Weights of a small sound classifier.
Model: log mel input, arch conformer, activation swiglu, moe top_k, num experts 8, layers 12, width 192.
Training: adamw at rate 0.0018, 3400 steps, batches of 64, held-out accuracy 100%.
Data: trained on synthesized solo parts of chorales (CocoChorales), 39062 training examples, 5.6 epochs.
Rows from block 7 of a small sound classifier, named by matrix and row number. Rows with one number within an expert belong to one neuron, the router's apart. Each number is 128 + 32 x the weight over its row's rms, rounded and kept within 0 to 255. All counts start at 0. Numbers have three digits each.
Before each expert's rows are labels from the 100 clips, of 14976, where the router gives the expert most weight on average: "peak on" is the class under the peak; "top examples" is what is common among them. Only what is clearly more common there than usual is listed. The data: synthesized solo parts of chorales (CocoChorales).
# router: router (model.blocks.7.mlp.router.weight, 8x192), inputs 156-191
# gate: expert gate (model.blocks.7.mlp.gate, 8x96x192), inputs 156-191
# up: expert up (model.blocks.7.mlp.up, 8x96x192), inputs 156-191
# down: expert down (model.blocks.7.mlp.down, 8x192x96, transposed), outputs 156-191

# expert 2
peak on: E4; D#4
top examples: viola; note E4; note D#4
router.2:148132127153087112144163136088152130166195111160161147136137106154113146073125148148116073135161072126130168
gate.0:154148119092183161089131052152119139147138120160122134218163160091081139127116145157164079157110113152136109
up.0:141141109069107152119146177091132069111146104180157136139200182080138130142161153111145099141117187119117116
down.0:103116115141123176135134161073131113094125127161180111105184161135062098090099076159120105109083136133140097
gate.1:109119116102114154149175089128185132251155144142130134066135232181071137112114174129103187148146106146132136
up.1:127118094112123108214089084084175098131108172126135116140219147165150141135114140171161130137098137114159046
down.1:145148120139128165099125079106117094143160131146166135172130137057112135130091160186117132122114119110141113
gate.2:127129111100132085168130160070171138152227165169114126163139113136196106098155091094142125162061077136130180
up.2:167124158158173146105167158174070065142093098162118106120111151106071092159135135118063205101153144136138134
down.2:113186186127086172143124127146094123137101133126051094160133172102091075047079133172158207100138160144126119
gate.3:148147126142145161085156134134101096155161085161106149169026168161104127108137101147112120179136162147120192
up.3:155136124126135203134161115100100092129148078140107147134118192120046104090067129152125094154156122088112173
down.3:127114128120103129175129144138133127123077155136074172079048182171150156113124155144151162126165158087113137
gate.4:153120110161128179118161135098045093143141106148091138135090148157054148129093156126149117117197112101089150
up.4:139114095149133168130181142100086096146140080158098158119088166154091149082110149131150102140152114070116179
down.4:117130102121123098159123157168149107098076132136090167140066158163133112108101135142123122112107107100119136
gate.5:140128111176109201178155148109128064163137109138090126109122181162074168133098191175118125140194094053109189
up.5:174134117148127145092164161143112115103188091154108147138061124164119111131135126121126141153138139135094191
down.5:097118124104148128132129147130130147148066126168088160118102123155125155169080116144141121136176122091076142
gate.6:128144109100160158139111086095188101142054164088127094127206135134079149152105122159150142085148145151173080
up.6:128135157113117085079138108134053128071113120082131130157125122049091128131163124100137149158082145104108108
down.6:132162124096137120107128161072139037088111136105163091119142151110138137078082152093126105089157127117130105
gate.7:101139141168150128142131116136095196094112159168105113101193101118128142109136149111168121052139138161154128
up.7:101106140111161097114151139105164129128220100114173150107109132177163115163116097095104134172159101105124179
down.7:129119161082111162133134117107149145147157156124164184160109141069127148149151136120118068139089142034124160
gate.8:121150133096105111129158140105184170111166138129138149117150092129230171116112135123151065194064100162136178
up.8:124122126160174132112089131138095074123065094130142086136132127127066068108143092163102181072149159126130077
down.8:124126139160147117135114156173095093088089063149128097133130159155080065084119120166113179074144118165115055
gate.9:111086093135125113176092114189080067114117136139146084144151137137127105119105142109120095103212118078091135
up.9:125144135154120223197130097099085107154128139158143118139156108162128166179136139146192144158114150141144098
down.9:137112142122142160069103089152175138142101152082089093094123148097142115197145160113126163154173099115095145
gate.10:144128128122136180133126164107055140124099205119102112143094178118101116125139130117205150145187126079140115
up.10:148144116120063136143182164116139168126173157092102129127189146123116114159095142101145123174144093105128199
down.10:146103142139110079138109087171070090101129093135111166087192144097116155125175138143132168126151120199102094
gate.11:136144132157112123149139137099182165105200136131115165158169127161210169140148124118127086174112087181106208
up.11:129120117125097108205160095092138177120205151148121180152169116130175159089110148114163054156123069136124186
down.11:127090123042134131139162122048182181146156163134133178114118115140144147173125126107110052178092082079152185
gate.12:115141108096141137175098091127190128202129146113127102095236137121113138138118181192148137103132129121134113
up.12:083102111113151168209138078083168107214152165110082110132160142179094167151066178153123114138157101100146153
down.12:145116113093119141122095165178116133151169111128157148210158131098109142132094175146135184137112149172179110
gate.13:116113128071128159113110158074154153121128103142158192154175156110110116119186129107137046142116111105115093
up.13:118139151086107142127174184027101121173105161135099131144199141128093113074159082113146095151137105122094079
down.13:203124075077117091135101137072155101145099166150143158169184157105075138070143150166107120146138125126107077
gate.14:111162125156143122090153130104137115134149157163075109103099143097108129114077105171137058107136161135174175
up.14:145108095061122149169149115083107125143142144095187150137167175117126167126102160115160116142074121112138113
down.14:085133157109150114096162031153074101137153108130047104162094131113131088139151116149114171134124098051128140
gate.15:127182147131107202126168138077140170162175126152122127144131139158048156102147140141178087147150119151115186
up.15:130120115148133151090142124115080096136155099148068147145039134161093110114109130110097136128167090104118145
down.15:129101137111132140139113110138153133114048083151094183158082145140166103171077174121150087116122134108107091
gate.16:114136132174056171200143149116181116198162149143167136107134146090094074123185145111162144180126163134107151
up.16:166106111097141165176113106106212154103116139119148176129198076098166157112163105194093153091086113145117114
down.16:137108099122140054167113201139156154181191150131123105116158141149080137178155097090130102202130099131157173
gate.17:088123171107143098118144157123133134138100100094177103148090112135098155103125118125141201128092108103083118
up.17:144125080124150113159144089140109133115141153127140098175160122086133135154144155088072140118059173134084091
down.17:167113159190152101126112174145190123073163163048102062116113130103084108127177080157143202123092062165132088
gate.18:052122154112132101112071164139129164071094105161098119128069109164145126140091159148105159101107144132160078
up.18:132112117083194134134114166086134121153047224144109185083180175073135103098149134184135125180133138161107058
down.18:096105192129115144227216168120107122089121118127142155047035107070116082119132111094103122170110163108058114
gate.19:119162081109106119191157116101153109149153150142160068101168146123126144106130176171156125123156113098172124
up.19:093154121162109122056111154160126193131095097122138170126054107168144089103114087087089147143121114139069153
down.19:094090113177113106133095150088131112062108164119175126069141137162162055094167085103099024131119120109136150
gate.20:158104140126133106097151124144148160097126168134107157176128143121132117107149096050151137142160093119145111
up.20:160160155137149105075158179122142130149126115154114135129042147151156213132091128111143093114121190079115109
down.20:110137161119146086174079118124139108106043138129099112088154124155098128114148123136118101140149149083188097
gate.21:141131108171144127113141115091142118101103119129184147159143141177180121123156106048113098108150149126095095
up.21:178146102108120110101101134097134104155183147113126180109163132112169176187169162185124200169149157099155113
down.21:119145112078108102128154048124163132108165144126114133048093144160168127155089137126111155152110210112103161
gate.22:147121145129093115164136146109215135107200138111135169142146140145185177117124133117148080184099118120113189
up.22:141144145149172125084088105181071111123076089144113113133105140102071101162156107124064176102122177129164052
down.22:139117127175120064102111173168135107109107101120110086157153161143117077053102092150096166090140123186101091
gate.23:119127130182084107117121164121119084158190144123137131162137132171147142095125157127106098160160158134084192
up.23:098091153087135132119130151113099190141039168118129112101129124104137139126129130142146143105099111161162065
down.23:175130094230124138061155137139080137103162156108176117130175121156134030085150081097137127108173126114110078
gate.24:111105165193141087110088087166132153140159124134133078183085192081135094150156151103044179102156192144170082
up.24:142173158109131107087158074146177113152191077154181101154148131158136164151105216123080153103130157158153128
down.24:118144105091100128123133131201134107085174148125116142152138146115130128120190157134131105124140128151140109

# expert 7
peak on: G4
top examples: viola; note G4; note G#4; note F#4
router.7:180112158105104099082097074169114110154099151136142081174153129128113120167180180142139082076158104111119109
gate.0:136112095131128097106092111124130080097089096129146104184152158130126111132151174084112068106147136135097099
up.0:144131131084103143160162121165156149170159206122115134169144099145134132057132125167140096163079108201144118
down.0:126134103069154129136138071075147094146135186149117172162132154107080131078111173118149047129163081144135088
gate.1:111139108116141165125126106149079099194137164081145086128090127104115080112106150088151140106163077110121112
up.1:085129127078132129179130104135098120187124203114116158144083093114133131140099200132137188148127086091166091
down.1:109112117108129125099128140138119149143197164126079160133020122133088151120148098133105094110135049120111173
gate.2:119116148098120157080138165087161153120140123153079119106149116106113139108144112167127115111090113159155097
up.2:153149114153128114114104102179091069164130096071132119102079065172125119114123070125168223193136157147133148
down.2:146156161169167105101085120197122111102132165152104065134071132163108167130089103090129150118089135136147212
gate.3:169084166133099150188142104047135188098197149142155184156144125161115151113124122138180109139118128170124180
up.3:155183173149110166109187129149189072200129142167113125125083130106127102116127202092158056078101167115144111
down.3:169082109083109116073170087144126082105127155174155130085107144124078135099103114177161118114143133095091126
gate.4:130151130145131161116070095179116142192129144143129089094149170140161120141117135193143188093095120095146176
up.4:055121099167086097169115106189157174184142142129101146098105101199153064074129133222095184113140122119161161
down.4:149119130136141110132122177158151110076142129109147147087073166172115080085136134150057183148114124128094133
gate.5:083143105086149166158117117193078093141116164101111126141107147162098107140082160120122129088147122116114075
up.5:078112103076144147161132086185093093160100113099105152176091165154099116137078173100120153109166092111133100
down.5:119091080147156158156177117116107121140163104159106165125065164146113158120113151128102130100190102070115140
gate.6:084097111113152147151122088206111088172101162077116128104074173151123079123087171159094171115146086089128117
up.6:056083101126136130146107078195096107183098154116120076135120160169109084143070174128099130084172070082107110
down.6:128098127102140099166174131145114153134147123135161176107050190165120143102065127125141130157117087119127160
gate.7:077137103094154118140128094178118110162146165108113125094083175152109120141075173105116183146121094130149098
up.7:064120099096149134157129132169106085119112159120112100149100161132137141140096225104138131098142104072152075
down.7:179095087110124129148177072126104127094148118130121191099069160162120130086119151119118097099178099089120148
gate.8:090118096099149108147133105172070088127141116141118124149105147159136105134122171120122125088170088125131082
up.8:099131124132083104110117173116125130112144085142153104156122129119147125115132110112137120174129165145126187
down.8:140145177109119100101100120110130137164096117098166109140176115096164081151142119167146116159080174181175054
gate.9:139108118208149129137119162067113132071089074137118140171168173128142126162183140040096101094141132105090106
up.9:144095095179166137134076117122117097082056088125090135093139171112114098165131121088090120057141123121116150
down.9:123136090184079117085108181125165136117135065136129054100176120120172112162191099112122156165114167129115140
gate.10:161130124133141162101147124085145112066133120133143136109140198071121170172117139086143107165182145107105194
up.10:143132082099132163101131113130167075105157095114119142137192178108116141165144132106139058121191109121091146
down.10:147131130143117139123115077102127176127131117146118130132170102075162171186090093121140125169114149142133147
gate.11:158104140153139163128154118092082083122140122145135169076138124136082121171154140117130145108103094134099108
up.11:136150115160131152082093132131120163131166116136152147061137178138133101141107166105168144122058127105130181
down.11:075121083127151072083139124143111134151133112196150098169162122118147099187172083101077145110100161062062143
gate.12:116158136150169136140166156113117121136154150189106126135093137089130132150152127137151173132145119111167116
up.12:238150153102143175080147118093115122107167092113175134179182111078121155134137120122110119122087156136122146
down.12:193099103121136082159123118140154139139156132127174093135098115138133110093035131142099085163106124167096125
gate.13:148132144079134147072134109105124127153061127089127077149161125076103106142133118128116088072074109117110067
up.13:125120122088133141074117124113117088132059145121133078142177141104092149124140137152109089103111118094103050
down.13:144131138124122154139146181059123128097089113117158190159225123118126076162078123131123143169112108159122051
gate.14:150134113134087152195109094114151148139160131152140133102145158106090179144115195100155104161109144164115113
up.14:118155143160086101127147128115124107141155084136132112141075111201150137095033070128104111199158119144124157
down.14:143163219125171142144130124095120118134101064116145145059064113122101121153029140152135146136095093173115096
gate.15:079149110129109131118158138066189173156121140157137115094148187090174131086144108070082127136104093147109164
up.15:101141102131147109140079123146122103138110150159122107128080099135133077096146142147154165094117121160142052
down.15:100114106069135099140103170076130101110144117151110107199169167098028090142127113180138121107188160117083026
gate.16:143120105120154144177108059212109088147120149075087102131063178133116158154063169172076141102162127111104125
up.16:161142117149112126094117129122191151123108124129108125100139117115123132157121107219142112114124154138117176
down.16:163153118121151117115075132134128123163128174067173093126162124146114090104091121151146157183047141213140118
gate.17:119156112105096079161119115186124112137190162103131135174085097143115107083191159114120103138160119174138141
up.17:102134111110114095126111097169108060128154138130116106152110136121141107127192149109145074125188115151131107
down.17:103115115141123108090072080121121161149128198134181125176118127095120075140153174114128103128126119172162087
gate.18:122084131145105145118136169129157162144133133123157126150114130171119142145164118120147021174132100116112159
up.18:070055096137117154180185092129098102167171115111115092098117125159058103150107099067111141096128151149085112
down.18:082150130146089109132134135174141107106123120162111127106113121117146100133137168098143174168144120147223132
gate.19:125134129099120127150143105123174111177065154153112128138107142079098149150137175151144111100057110148166115
up.19:145150132133109135085096128110120105167122170062152101120169149115132157145165125121096143082126110050141130
down.19:179150150130083109118102187054124141106110145128170167113154144076114077121128124134070161136141187137129095
gate.20:117133128129096116152138102121085126118186148137099107120102106169146222118144124107147119132152160197206150
up.20:131120162095116191121151108093111187169127110087117108122156175122102140143147088094063122082129105163143104
down.20:087160137093114157118163126158130171165120143119131092140097114171159132157076123132152124105106119108176215
gate.21:137120096154106123183112108182223158164135157131149098085118103124142127118097178216127150124110093127138159
up.21:131132110165102105151123098207159164193139165116115084120051130186160123118081151173144147139138129091107202
down.21:168166117155149082147075122165150115125143127088120102072115157149147078094115165114105172181088112125145168
gate.22:142146128073107138164179108116068112123136131129098153141133171132069185103121171103155082109172105111120167
up.22:138138119103129101161149129189088149145163120143129119126087105181098141070115164154145108123134100131121144
down.22:114152096120128145133149119122094131074091059186080113165098159117110118125127119125114167097214164105133075
gate.23:087101056127117120134081151111100145059155112130146112144128159103102158107125127111090070170122115115139152
up.23:145107160094128139127132156079177215138101074127123073092168137171119107111128075148132128076100137127108107
down.23:177093129163151098156136109113107097120115122157130160130147132109105219125103091131153160178155066084115192
gate.24:128110103142101104168086091195188153186126170108136096119090125157126139132072173219126138113117113093118167
up.24:129140152091150166111161150058045104069129087139115178181170149100125151133159106073141099101173139141115073
down.24:116130186111148170103161105102118120126119094180077141175152056115118176182174087107144088073183153106101079

# expert 3
peak on: A4; G#4
top examples: note A4; saxophone; note G#4
router.3:139106155081075066144076093110144108074143088136178136160162101136103136070094098160146118166121154151083129
gate.0:114131149126129121165156170144162225118209136125097125135118146079146113179177171084162063175168121149187156
up.0:154100083108093094083148165118141163101136153129058077209163133143138171122123079104109112135203123127165092
down.0:088208086158181112165156079172165136151073118124121122108083129126156120155102158167172112115108127111130115
gate.1:159090154162177139107126116164141105157073138111091069175137120158023126150187162188141148108182178107164080
up.1:120122133141111101118078147159143119157067131093106175076107136115122121118078109117145089125062117188139003
down.1:141090136157138096175127192147157109158129091100110138105155140139166148114130144119090112129148170193139056
gate.2:077072101162080166158135151109160235111104090083148143119174099205086097130154094144161137093132127166124089
up.2:139140147078149078098128100162117170163203146128122089110103137128134203096150138179158136116131173117131179
down.2:154117118108143105105105083119115095152149177151160120190107188119108162103191118138148104120148163080130143
gate.3:130123177160129148188147113112186112148087120119177193107118096101134105155138097123121122119134076109162109
up.3:133168190154097144135125121118143166141138130116187142146164052085191154096148093177142182143071101170141140
down.3:144092186096149133106227147089108130186104102121123148062171176133104150161083108128131144130129095112111109
gate.4:102135124145137164168074160147095121091118177117131125133114147151165103122068091158117111086168127121129161
up.4:114090174128148128119133201065078151141157113146118116106164035104176131102122133133126152090169130103122094
down.4:066135148105099118127098126151149173084117183200082082098124105171122093119144152119133119079128188111134155
gate.5:136152133140100146134122155151140138128210176108121183147131151140139203151153146134124086144154167170135138
up.5:060091128130144122076132128117132158147134155104149087109115117171094038128136074122147127156045063129135139
down.5:102132080139120091120106066116143162090159139134117113122114066118148108131159048118152100121122112147144153
gate.6:166135132114177204121148134153130216171115131117106129111138148126126154113178108108142133121172126159160129
up.6:098127071152098124172123124178164107104106144101099125072046119119151132091121095103072183155039111188153141
down.6:074094154124155153099062135116118145118137107124105139149176113084120088206117129130099159138168115214127123
gate.7:151106094133140112171161134147097137132127181168098161105176142179105074115060092081097221140123146103139170
up.7:102117117096138162116118105152160123091113074034123125131099139058141190159115164131117151153200125111135127
down.7:155155100168098087117134144166096138146079168222089239096099094164162157129106082111176104141136132175122145
gate.8:087118126165117155107084108071149226094134130137120101126190106134117144093141069140159116123137140130142179
up.8:173111147105115161122180151120152067134113136151094158134121138089130129165121180078166088137097116116161086
down.8:079135177115143117166130190066180113116159094065141183125186135144131141136136113164102146089109139180121131
gate.9:168142141129158150136138140224194153120148168145138142130070128150101118098156161183113085178147156186169174
up.9:081133142124139144143066148099056072094149127098154136208180165076135120054138158126126049065214184081088078
down.9:153094209127159058116164104100061215143155094146080135117121093097137129088090131081171116099084128146172094
gate.10:095111152076125096121145110179140101152091150080077114165119117040149129132120090130141206113147165118096149
up.10:126131153173142088078152076135136125088104119105148106190138178058175116165104109084139220121106136165133150
down.10:172137130083118149128065078131085157157149133199138173153123154145144170139116152168142065117127158124127114
gate.11:099129082147151153141137128194142181155157126128121166128089170109111151083093138127146163074133079171115088
up.11:121143121180095115113145128104115156130109090130129136149142173130147121172071159177135102113140115124119179
down.11:105204138171120161149114073162147120150113149106124113066071150109172147117157109114112122109117120107126132
gate.12:163097161111149160109173117130133115119073100130127110059136111095064122172103139130150129079078077140154110
up.12:143150141107109152151187096070089188129127110156130076162125124152091097154125139129061080139184168110140054
down.12:178091164135170159146132193166146131125101166130129170136173172139069097114135120150105125122138147141094130
gate.13:070091122176137136117173097081140184108059099095146115091145089188135126179135096137166127107124148181098078
up.13:130110132097107198124157149035169107141074091154157173153154137098151104162089120098101143138058110158091148
down.13:138098170132194131180190124124096132125132081120099140084186096099104060099064106177116126168157055170144074
gate.14:144134100147132144127178092087165210176222139125138190115141105110133161145164123129127154108085118147181152
up.14:134135175120070163109126201105127135148101076118160094143134078074157073136098132084141230103140092122198193
down.14:135120092126136140142137080174185102109086029154136069079136131133107120154147126096080140113082155102119116
gate.15:172139129127098153114147142082085143111149124133134129138146107099118172111132128148144114130148173130134097
up.15:116077095148147076175126140091131120124145158158125161117104137209121139127105115118105094125105046146125151
down.15:108117096123107134100134110114176117082123123109193131151115204067152149115132115104088094094161156156128126
gate.16:088125119138112155171138109134239173110129110089116118087059175115182144113103127099144117151077120135142113
up.16:116128126139226174080139144071109118105107129103129131167175138085129063144128105089129194109118050092140195
down.16:086094115091147099152176169104133084091156149162121137179178104137083128098111176112165094127110072174098117
gate.17:166091173102129145139157049084121143174163192166147103160074113054140115097205107113205154106151148085094153
up.17:179151129122130180138078119130136121114140168115155094132163107119117110099104092139095138119081158191096083
down.17:133193132111128154134123152122089138097126094111158198134056224103162132100097199145144183181129148148161165
gate.18:138114152078095121120138119159094130100067097122113161101114147073177141125092086119135212096123169075146130
up.18:110148091117137102149153142050154163112187150155142154117138130181059138138181115125128035172120125116122163
down.18:071143144151107132153182145087138094150122048065193115199118150046093145137155171103089151154165200143096116
gate.19:141077116140201151131132096099117153161131145132135083127198130053080071125131153134153131133123120140100169
up.19:132128120168079113099094130180105149199059160081099117118144151085145148115131094117163186129136116157161142
down.19:104149096140049183122082128098137165097158196101101118130122129148118116053125091080144121088148115108090139
gate.20:133091104158168153095139121054175146184157114153144073121164163097121157135099087117076127098111090116155166
up.20:153095140089107102135125112141071073118086120125134194142112100166094094130102150143131100152168143082128135
down.20:126152144084180141145113143156146117132086137152083110076122074151156138135071161117056155144136145104082114
gate.21:072099132160092155128101140095146158067043069107153136109195088160111089132086081153121130107112135124087057
up.21:125086089153135189135153127126158135168097079117158181142159095131110010178103136129119109119143058120099116
down.21:113116129143150130179195166112102143149127090103124158075142088150116104169114109160117167191114086193148093
gate.22:110127125147107122152196090098186135132147147156112128166102144183113118159134133134138105147103136146181124
up.22:081143132158094154090101121180144147114103137089113138130111102105117094144092120100137134056139188107085119
down.22:182119097162177153141184126097138171168154091135133128109138157138156089179174152067135167150105089064083104
gate.23:115139135182102165124100099107158207216174166070165087119101081082127218141113108190129139160129157124183173
up.23:158098100183094139129122131132175140109105128132145156082123098044160150110095094100148175159071158148119160
down.23:133128076072134108124168142117137160094138108149164154152125140200175108148127154097118173151184100055086108
gate.24:151121135076112093138120141154180210095146102135116054110143092173105095101139096174165188155124109160172137
up.24:111131136171152152165129114121115071148163114084122150120118090054120090142104166115077120122166120101119073
down.24:101145131122166127149146148028112105138080036145164138122180072098118084133112115126132117135096095189149071

# expert 5
peak on: G4
top examples: oboe; note G4; note A4; note G#4
router.5:157098208108124162169104094121087103080127121144172089186155117112098159141089113126182098123131111109125172
gate.0:144104131181142134140149136102141097126079118112073118143101127118147132141146167170123091077097070081146142
up.0:120092125134117147118142191144078170157139141127129139121151111146103151167028096104182104163155143109119120
down.0:079072153105123158128159058124120094125219145150111144157142175063131094195149074132139160158090167137168162
gate.1:186135111127148138082137151129137128112047087159103122191098134128096171099074081173128076156158141102089130
up.1:095138125134083091140130106184147169113147145103141156081201071131127071140130090113122179106112100131161124
down.1:111139138146103104117121083104183142140108145102113107103119073104170127126226185124078110171051116147102129
gate.2:140136147141116166150133076142132101121073132126105059141123126101124135086109208166157095094098145135153105
up.2:102103112170075106091079139197116116153159159083146140118133137153144054129112034100086114146110183151096116
down.2:121143109091122131115159142074162177136136133131141183126117148112107142083133135162108075204082117130161180
gate.3:094138191108174132097145120151125054101099138144141130140103091159091107086112098180157135102134147152113118
up.3:077086139123162117164120080113162154126149148136147135172100121141130092087111108173119096155111146150073136
down.3:103158154135156133123116056139115195095126162123111164107139133136130089129149097132155080090077143149118113
gate.4:080119117125135161164134105132142188152144094124095092129169146131074130083145132146148145103124141133173110
up.4:110108144070108069136100128153182194159125151098103096143072150140147103122132102124118122104100162179134138
down.4:183108153094099091107110183116130092171142110118109231160169113138134139138096138098097111172123130142169105
gate.5:117087140165166170120113145125177096103077082089116115133132187125154148190132109126111143104168151084090133
up.5:128137110183125128142109143106155097102070093132137131113126174145156105182126130128096135134191179090103132
down.5:114149140158110110126117191137140145123140077152166108135130136132128136206155135122122170097104189082107151
gate.6:171124130123163124120124080115145148116158082129172126132120129129097114119147067137141172118076161150127146
up.6:113103149183126091168147131164156149145099193133116152090119114176121141116152069151125159108083126151210089
down.6:121070084081177128092130144099127120087171091132089123169091111161134113130147120137079166117203070189141151
gate.7:123099149154108091080116165144119152178134102141088083146117140161141111119136095121151156147138095122150151
up.7:153155111097133090129115124119125099104143107127114146113099096111109141113141143040122075103220095100120082
down.7:152146053203134142075136113150117194127158127114120121170135151151152140156171101051193129118082142103174137
gate.8:123136123179134116127157142158185143166149158117161122127098074169159145116152108157160191118103130154082145
up.8:188144090124136155113101135135070116091104062111113114124181142106132143086086113122121073126120168142097133
down.8:101132151135140120123121173149080102105113186126125134136057126168155080140182157085148123084078114143147144
gate.9:137134072140100122114125122129145163074136161157115114060114136179139140151121081163146124129105106129087130
up.9:093123115112160088129129164159119122155171102122142110152178181168114133101144162114104113123153141161102142
down.9:108192126138132145135047116209090150099137134149149109188071154175124131133099110125121114129120134064147157
gate.10:122121126167163156119117163131159121133094090117136118117128168162186132163121123115101136127182180116084122
up.10:125142145108120123141140125121092150139183168143126123124126079137072102095139141151168117115066085180177136
down.10:156065119097142120129114048090155120156115206067109162110087154091102117087108131155142056152095099122112129
gate.11:115102124152107148169140152091176104135097094153122132156127106076130157178098104138108103133186141091130112
up.11:124111083143130165082083134118176080110060106104133142121145151132177122133130122135113116142160149106060152
down.11:091195122171086106116063140198081145137136121169140100147148117148136179149179120126102168163178191059151168
gate.12:110119172137131131104094159111083121119161126155090090122148142163168147097121112179152103112141171144134146
up.12:123132070134100145143176118171171116171117122124159141110111123115100110148117150035093150107100108090105098
down.12:167085121122097138098135106134150150135085082130142118149076084086137133188135134130127126142096125121151091
gate.13:141166115126140116120135129135170154139190141138147104118132107134158124114160173157116204091069078148141192
up.13:151131141122138136100074118119126151116150149119141124125126160160157107117134140128168163100070107117106125
down.13:111092123151151148076109127143076133111167048106150082113126149147157126145145172106128142096131180113160166
gate.14:130134137121098086097123088164142136119103104125127059159083134098119111101125172088156171188153165162161133
up.14:183156139058089078123146107179033144142173161129091073191150097085092168092118150102182126153133108133115063
down.14:223106129129150159117139135070094059130148119190132098140140105114067180056060177186137127112181124146097084
gate.15:128127204061107142109112102162062113132126078158084124161103110153081153134140115093082111093161129138115134
up.15:131145122090131139092149102177139109155137138161088093154123143141066196174121154143114173154117144156098104
down.15:135155152138129190149190144075128151069122067128110117113127106144108142150091117145120106127222108141154147
gate.16:115043147133147129136135150111038145149082146122111045095154186102132151085065135144152132117195066146156143
up.16:147096089119193162102144129108049187097078119149126122145173168180106133127141166140142067106146116108189120
down.16:147140133122127077093147137093180123184196168115121148126110127165082186136135132152142151096136119129089150
gate.17:116147150084118104160137190112147133102122144104120184115052106221101162137105120148169111135145070144129109
up.17:191144122132104075148099116166113160084107189080158143117118168152169133167131133129109196122128108142149176
down.17:096157134096099140146111161128142122123129134128152083101133053143069141186153102145110129140067163167107116
gate.18:128175137121079114162121154118148095135103110136118168109053084141096107128120074135131143130159120200106119
up.18:126122073129122107074138141157112148128111108182092109143167162131124141154150136091117093187105088112100178
down.18:132168101134109095116080125131187151111092129158154123158134140104111181113136155139139083091158167094135110
gate.19:080108149151129129112140119153158209122204128116129116094157140122156107091128132136145139095082092128087189
up.19:124118148113115145080142134133121172124178158108119104126164146090165098131131112119160185121053098126047153
down.19:127166078137135186104126119102106128123215134159171066139123189097127116199193119141152110127106161086122093
gate.20:128134141106142133133121156091075127113144128123107074133184136156144101096136109117131119104158132146154120
up.20:111135154100165085131124147063080167126155120138089129123163134182117128127112109144182103107150159148113159
down.20:124164139115112095107145121105086116163163127162125130158115166150115175103127065123143082095193113182149193
gate.21:132124133141148127178137091100147149131072094161146088110154109135121152098168255139154127127146100124161166
up.21:102123121112112128079111177143094118108175125100137173137167120176191107146124046084109139155118125141102133
down.21:083147176086110151116128128074154094129129140083145188153121102123117170121112103133072032228069115126126113
gate.22:203122122066167172120156124039056101135091160090119114122185201101118098108085090110122045154122089123164120
up.22:121140143125104080140112085157207212114144150157149100130049041162189140117182115142161158067098137189139114
down.22:076139140167128088132135099203164140126106091166070021146065097157142140128115152115157153122113121126158161
gate.23:137131103072142168078183107016136172147120102177101036152105140132139158107140171117148116157105137094122129
up.23:157165181100165115104153126072099161129087068137124110098085164150107128105116153145170160147119042141104099
down.23:141132120104116158171147174122104137111151097192112172125168167082076113131108125115122212116145151110103067
gate.24:105158146118130146096110101095073170124154103122087163108092098125142151167113078149137163122157114136107192
up.24:097121160096085124158134128088140145121162107120137083136118139142095180138123156121171172108127126079124154
down.24:146094125098147185082126176107185099152135134128187176140101130124155138082066131167120122132106130129138095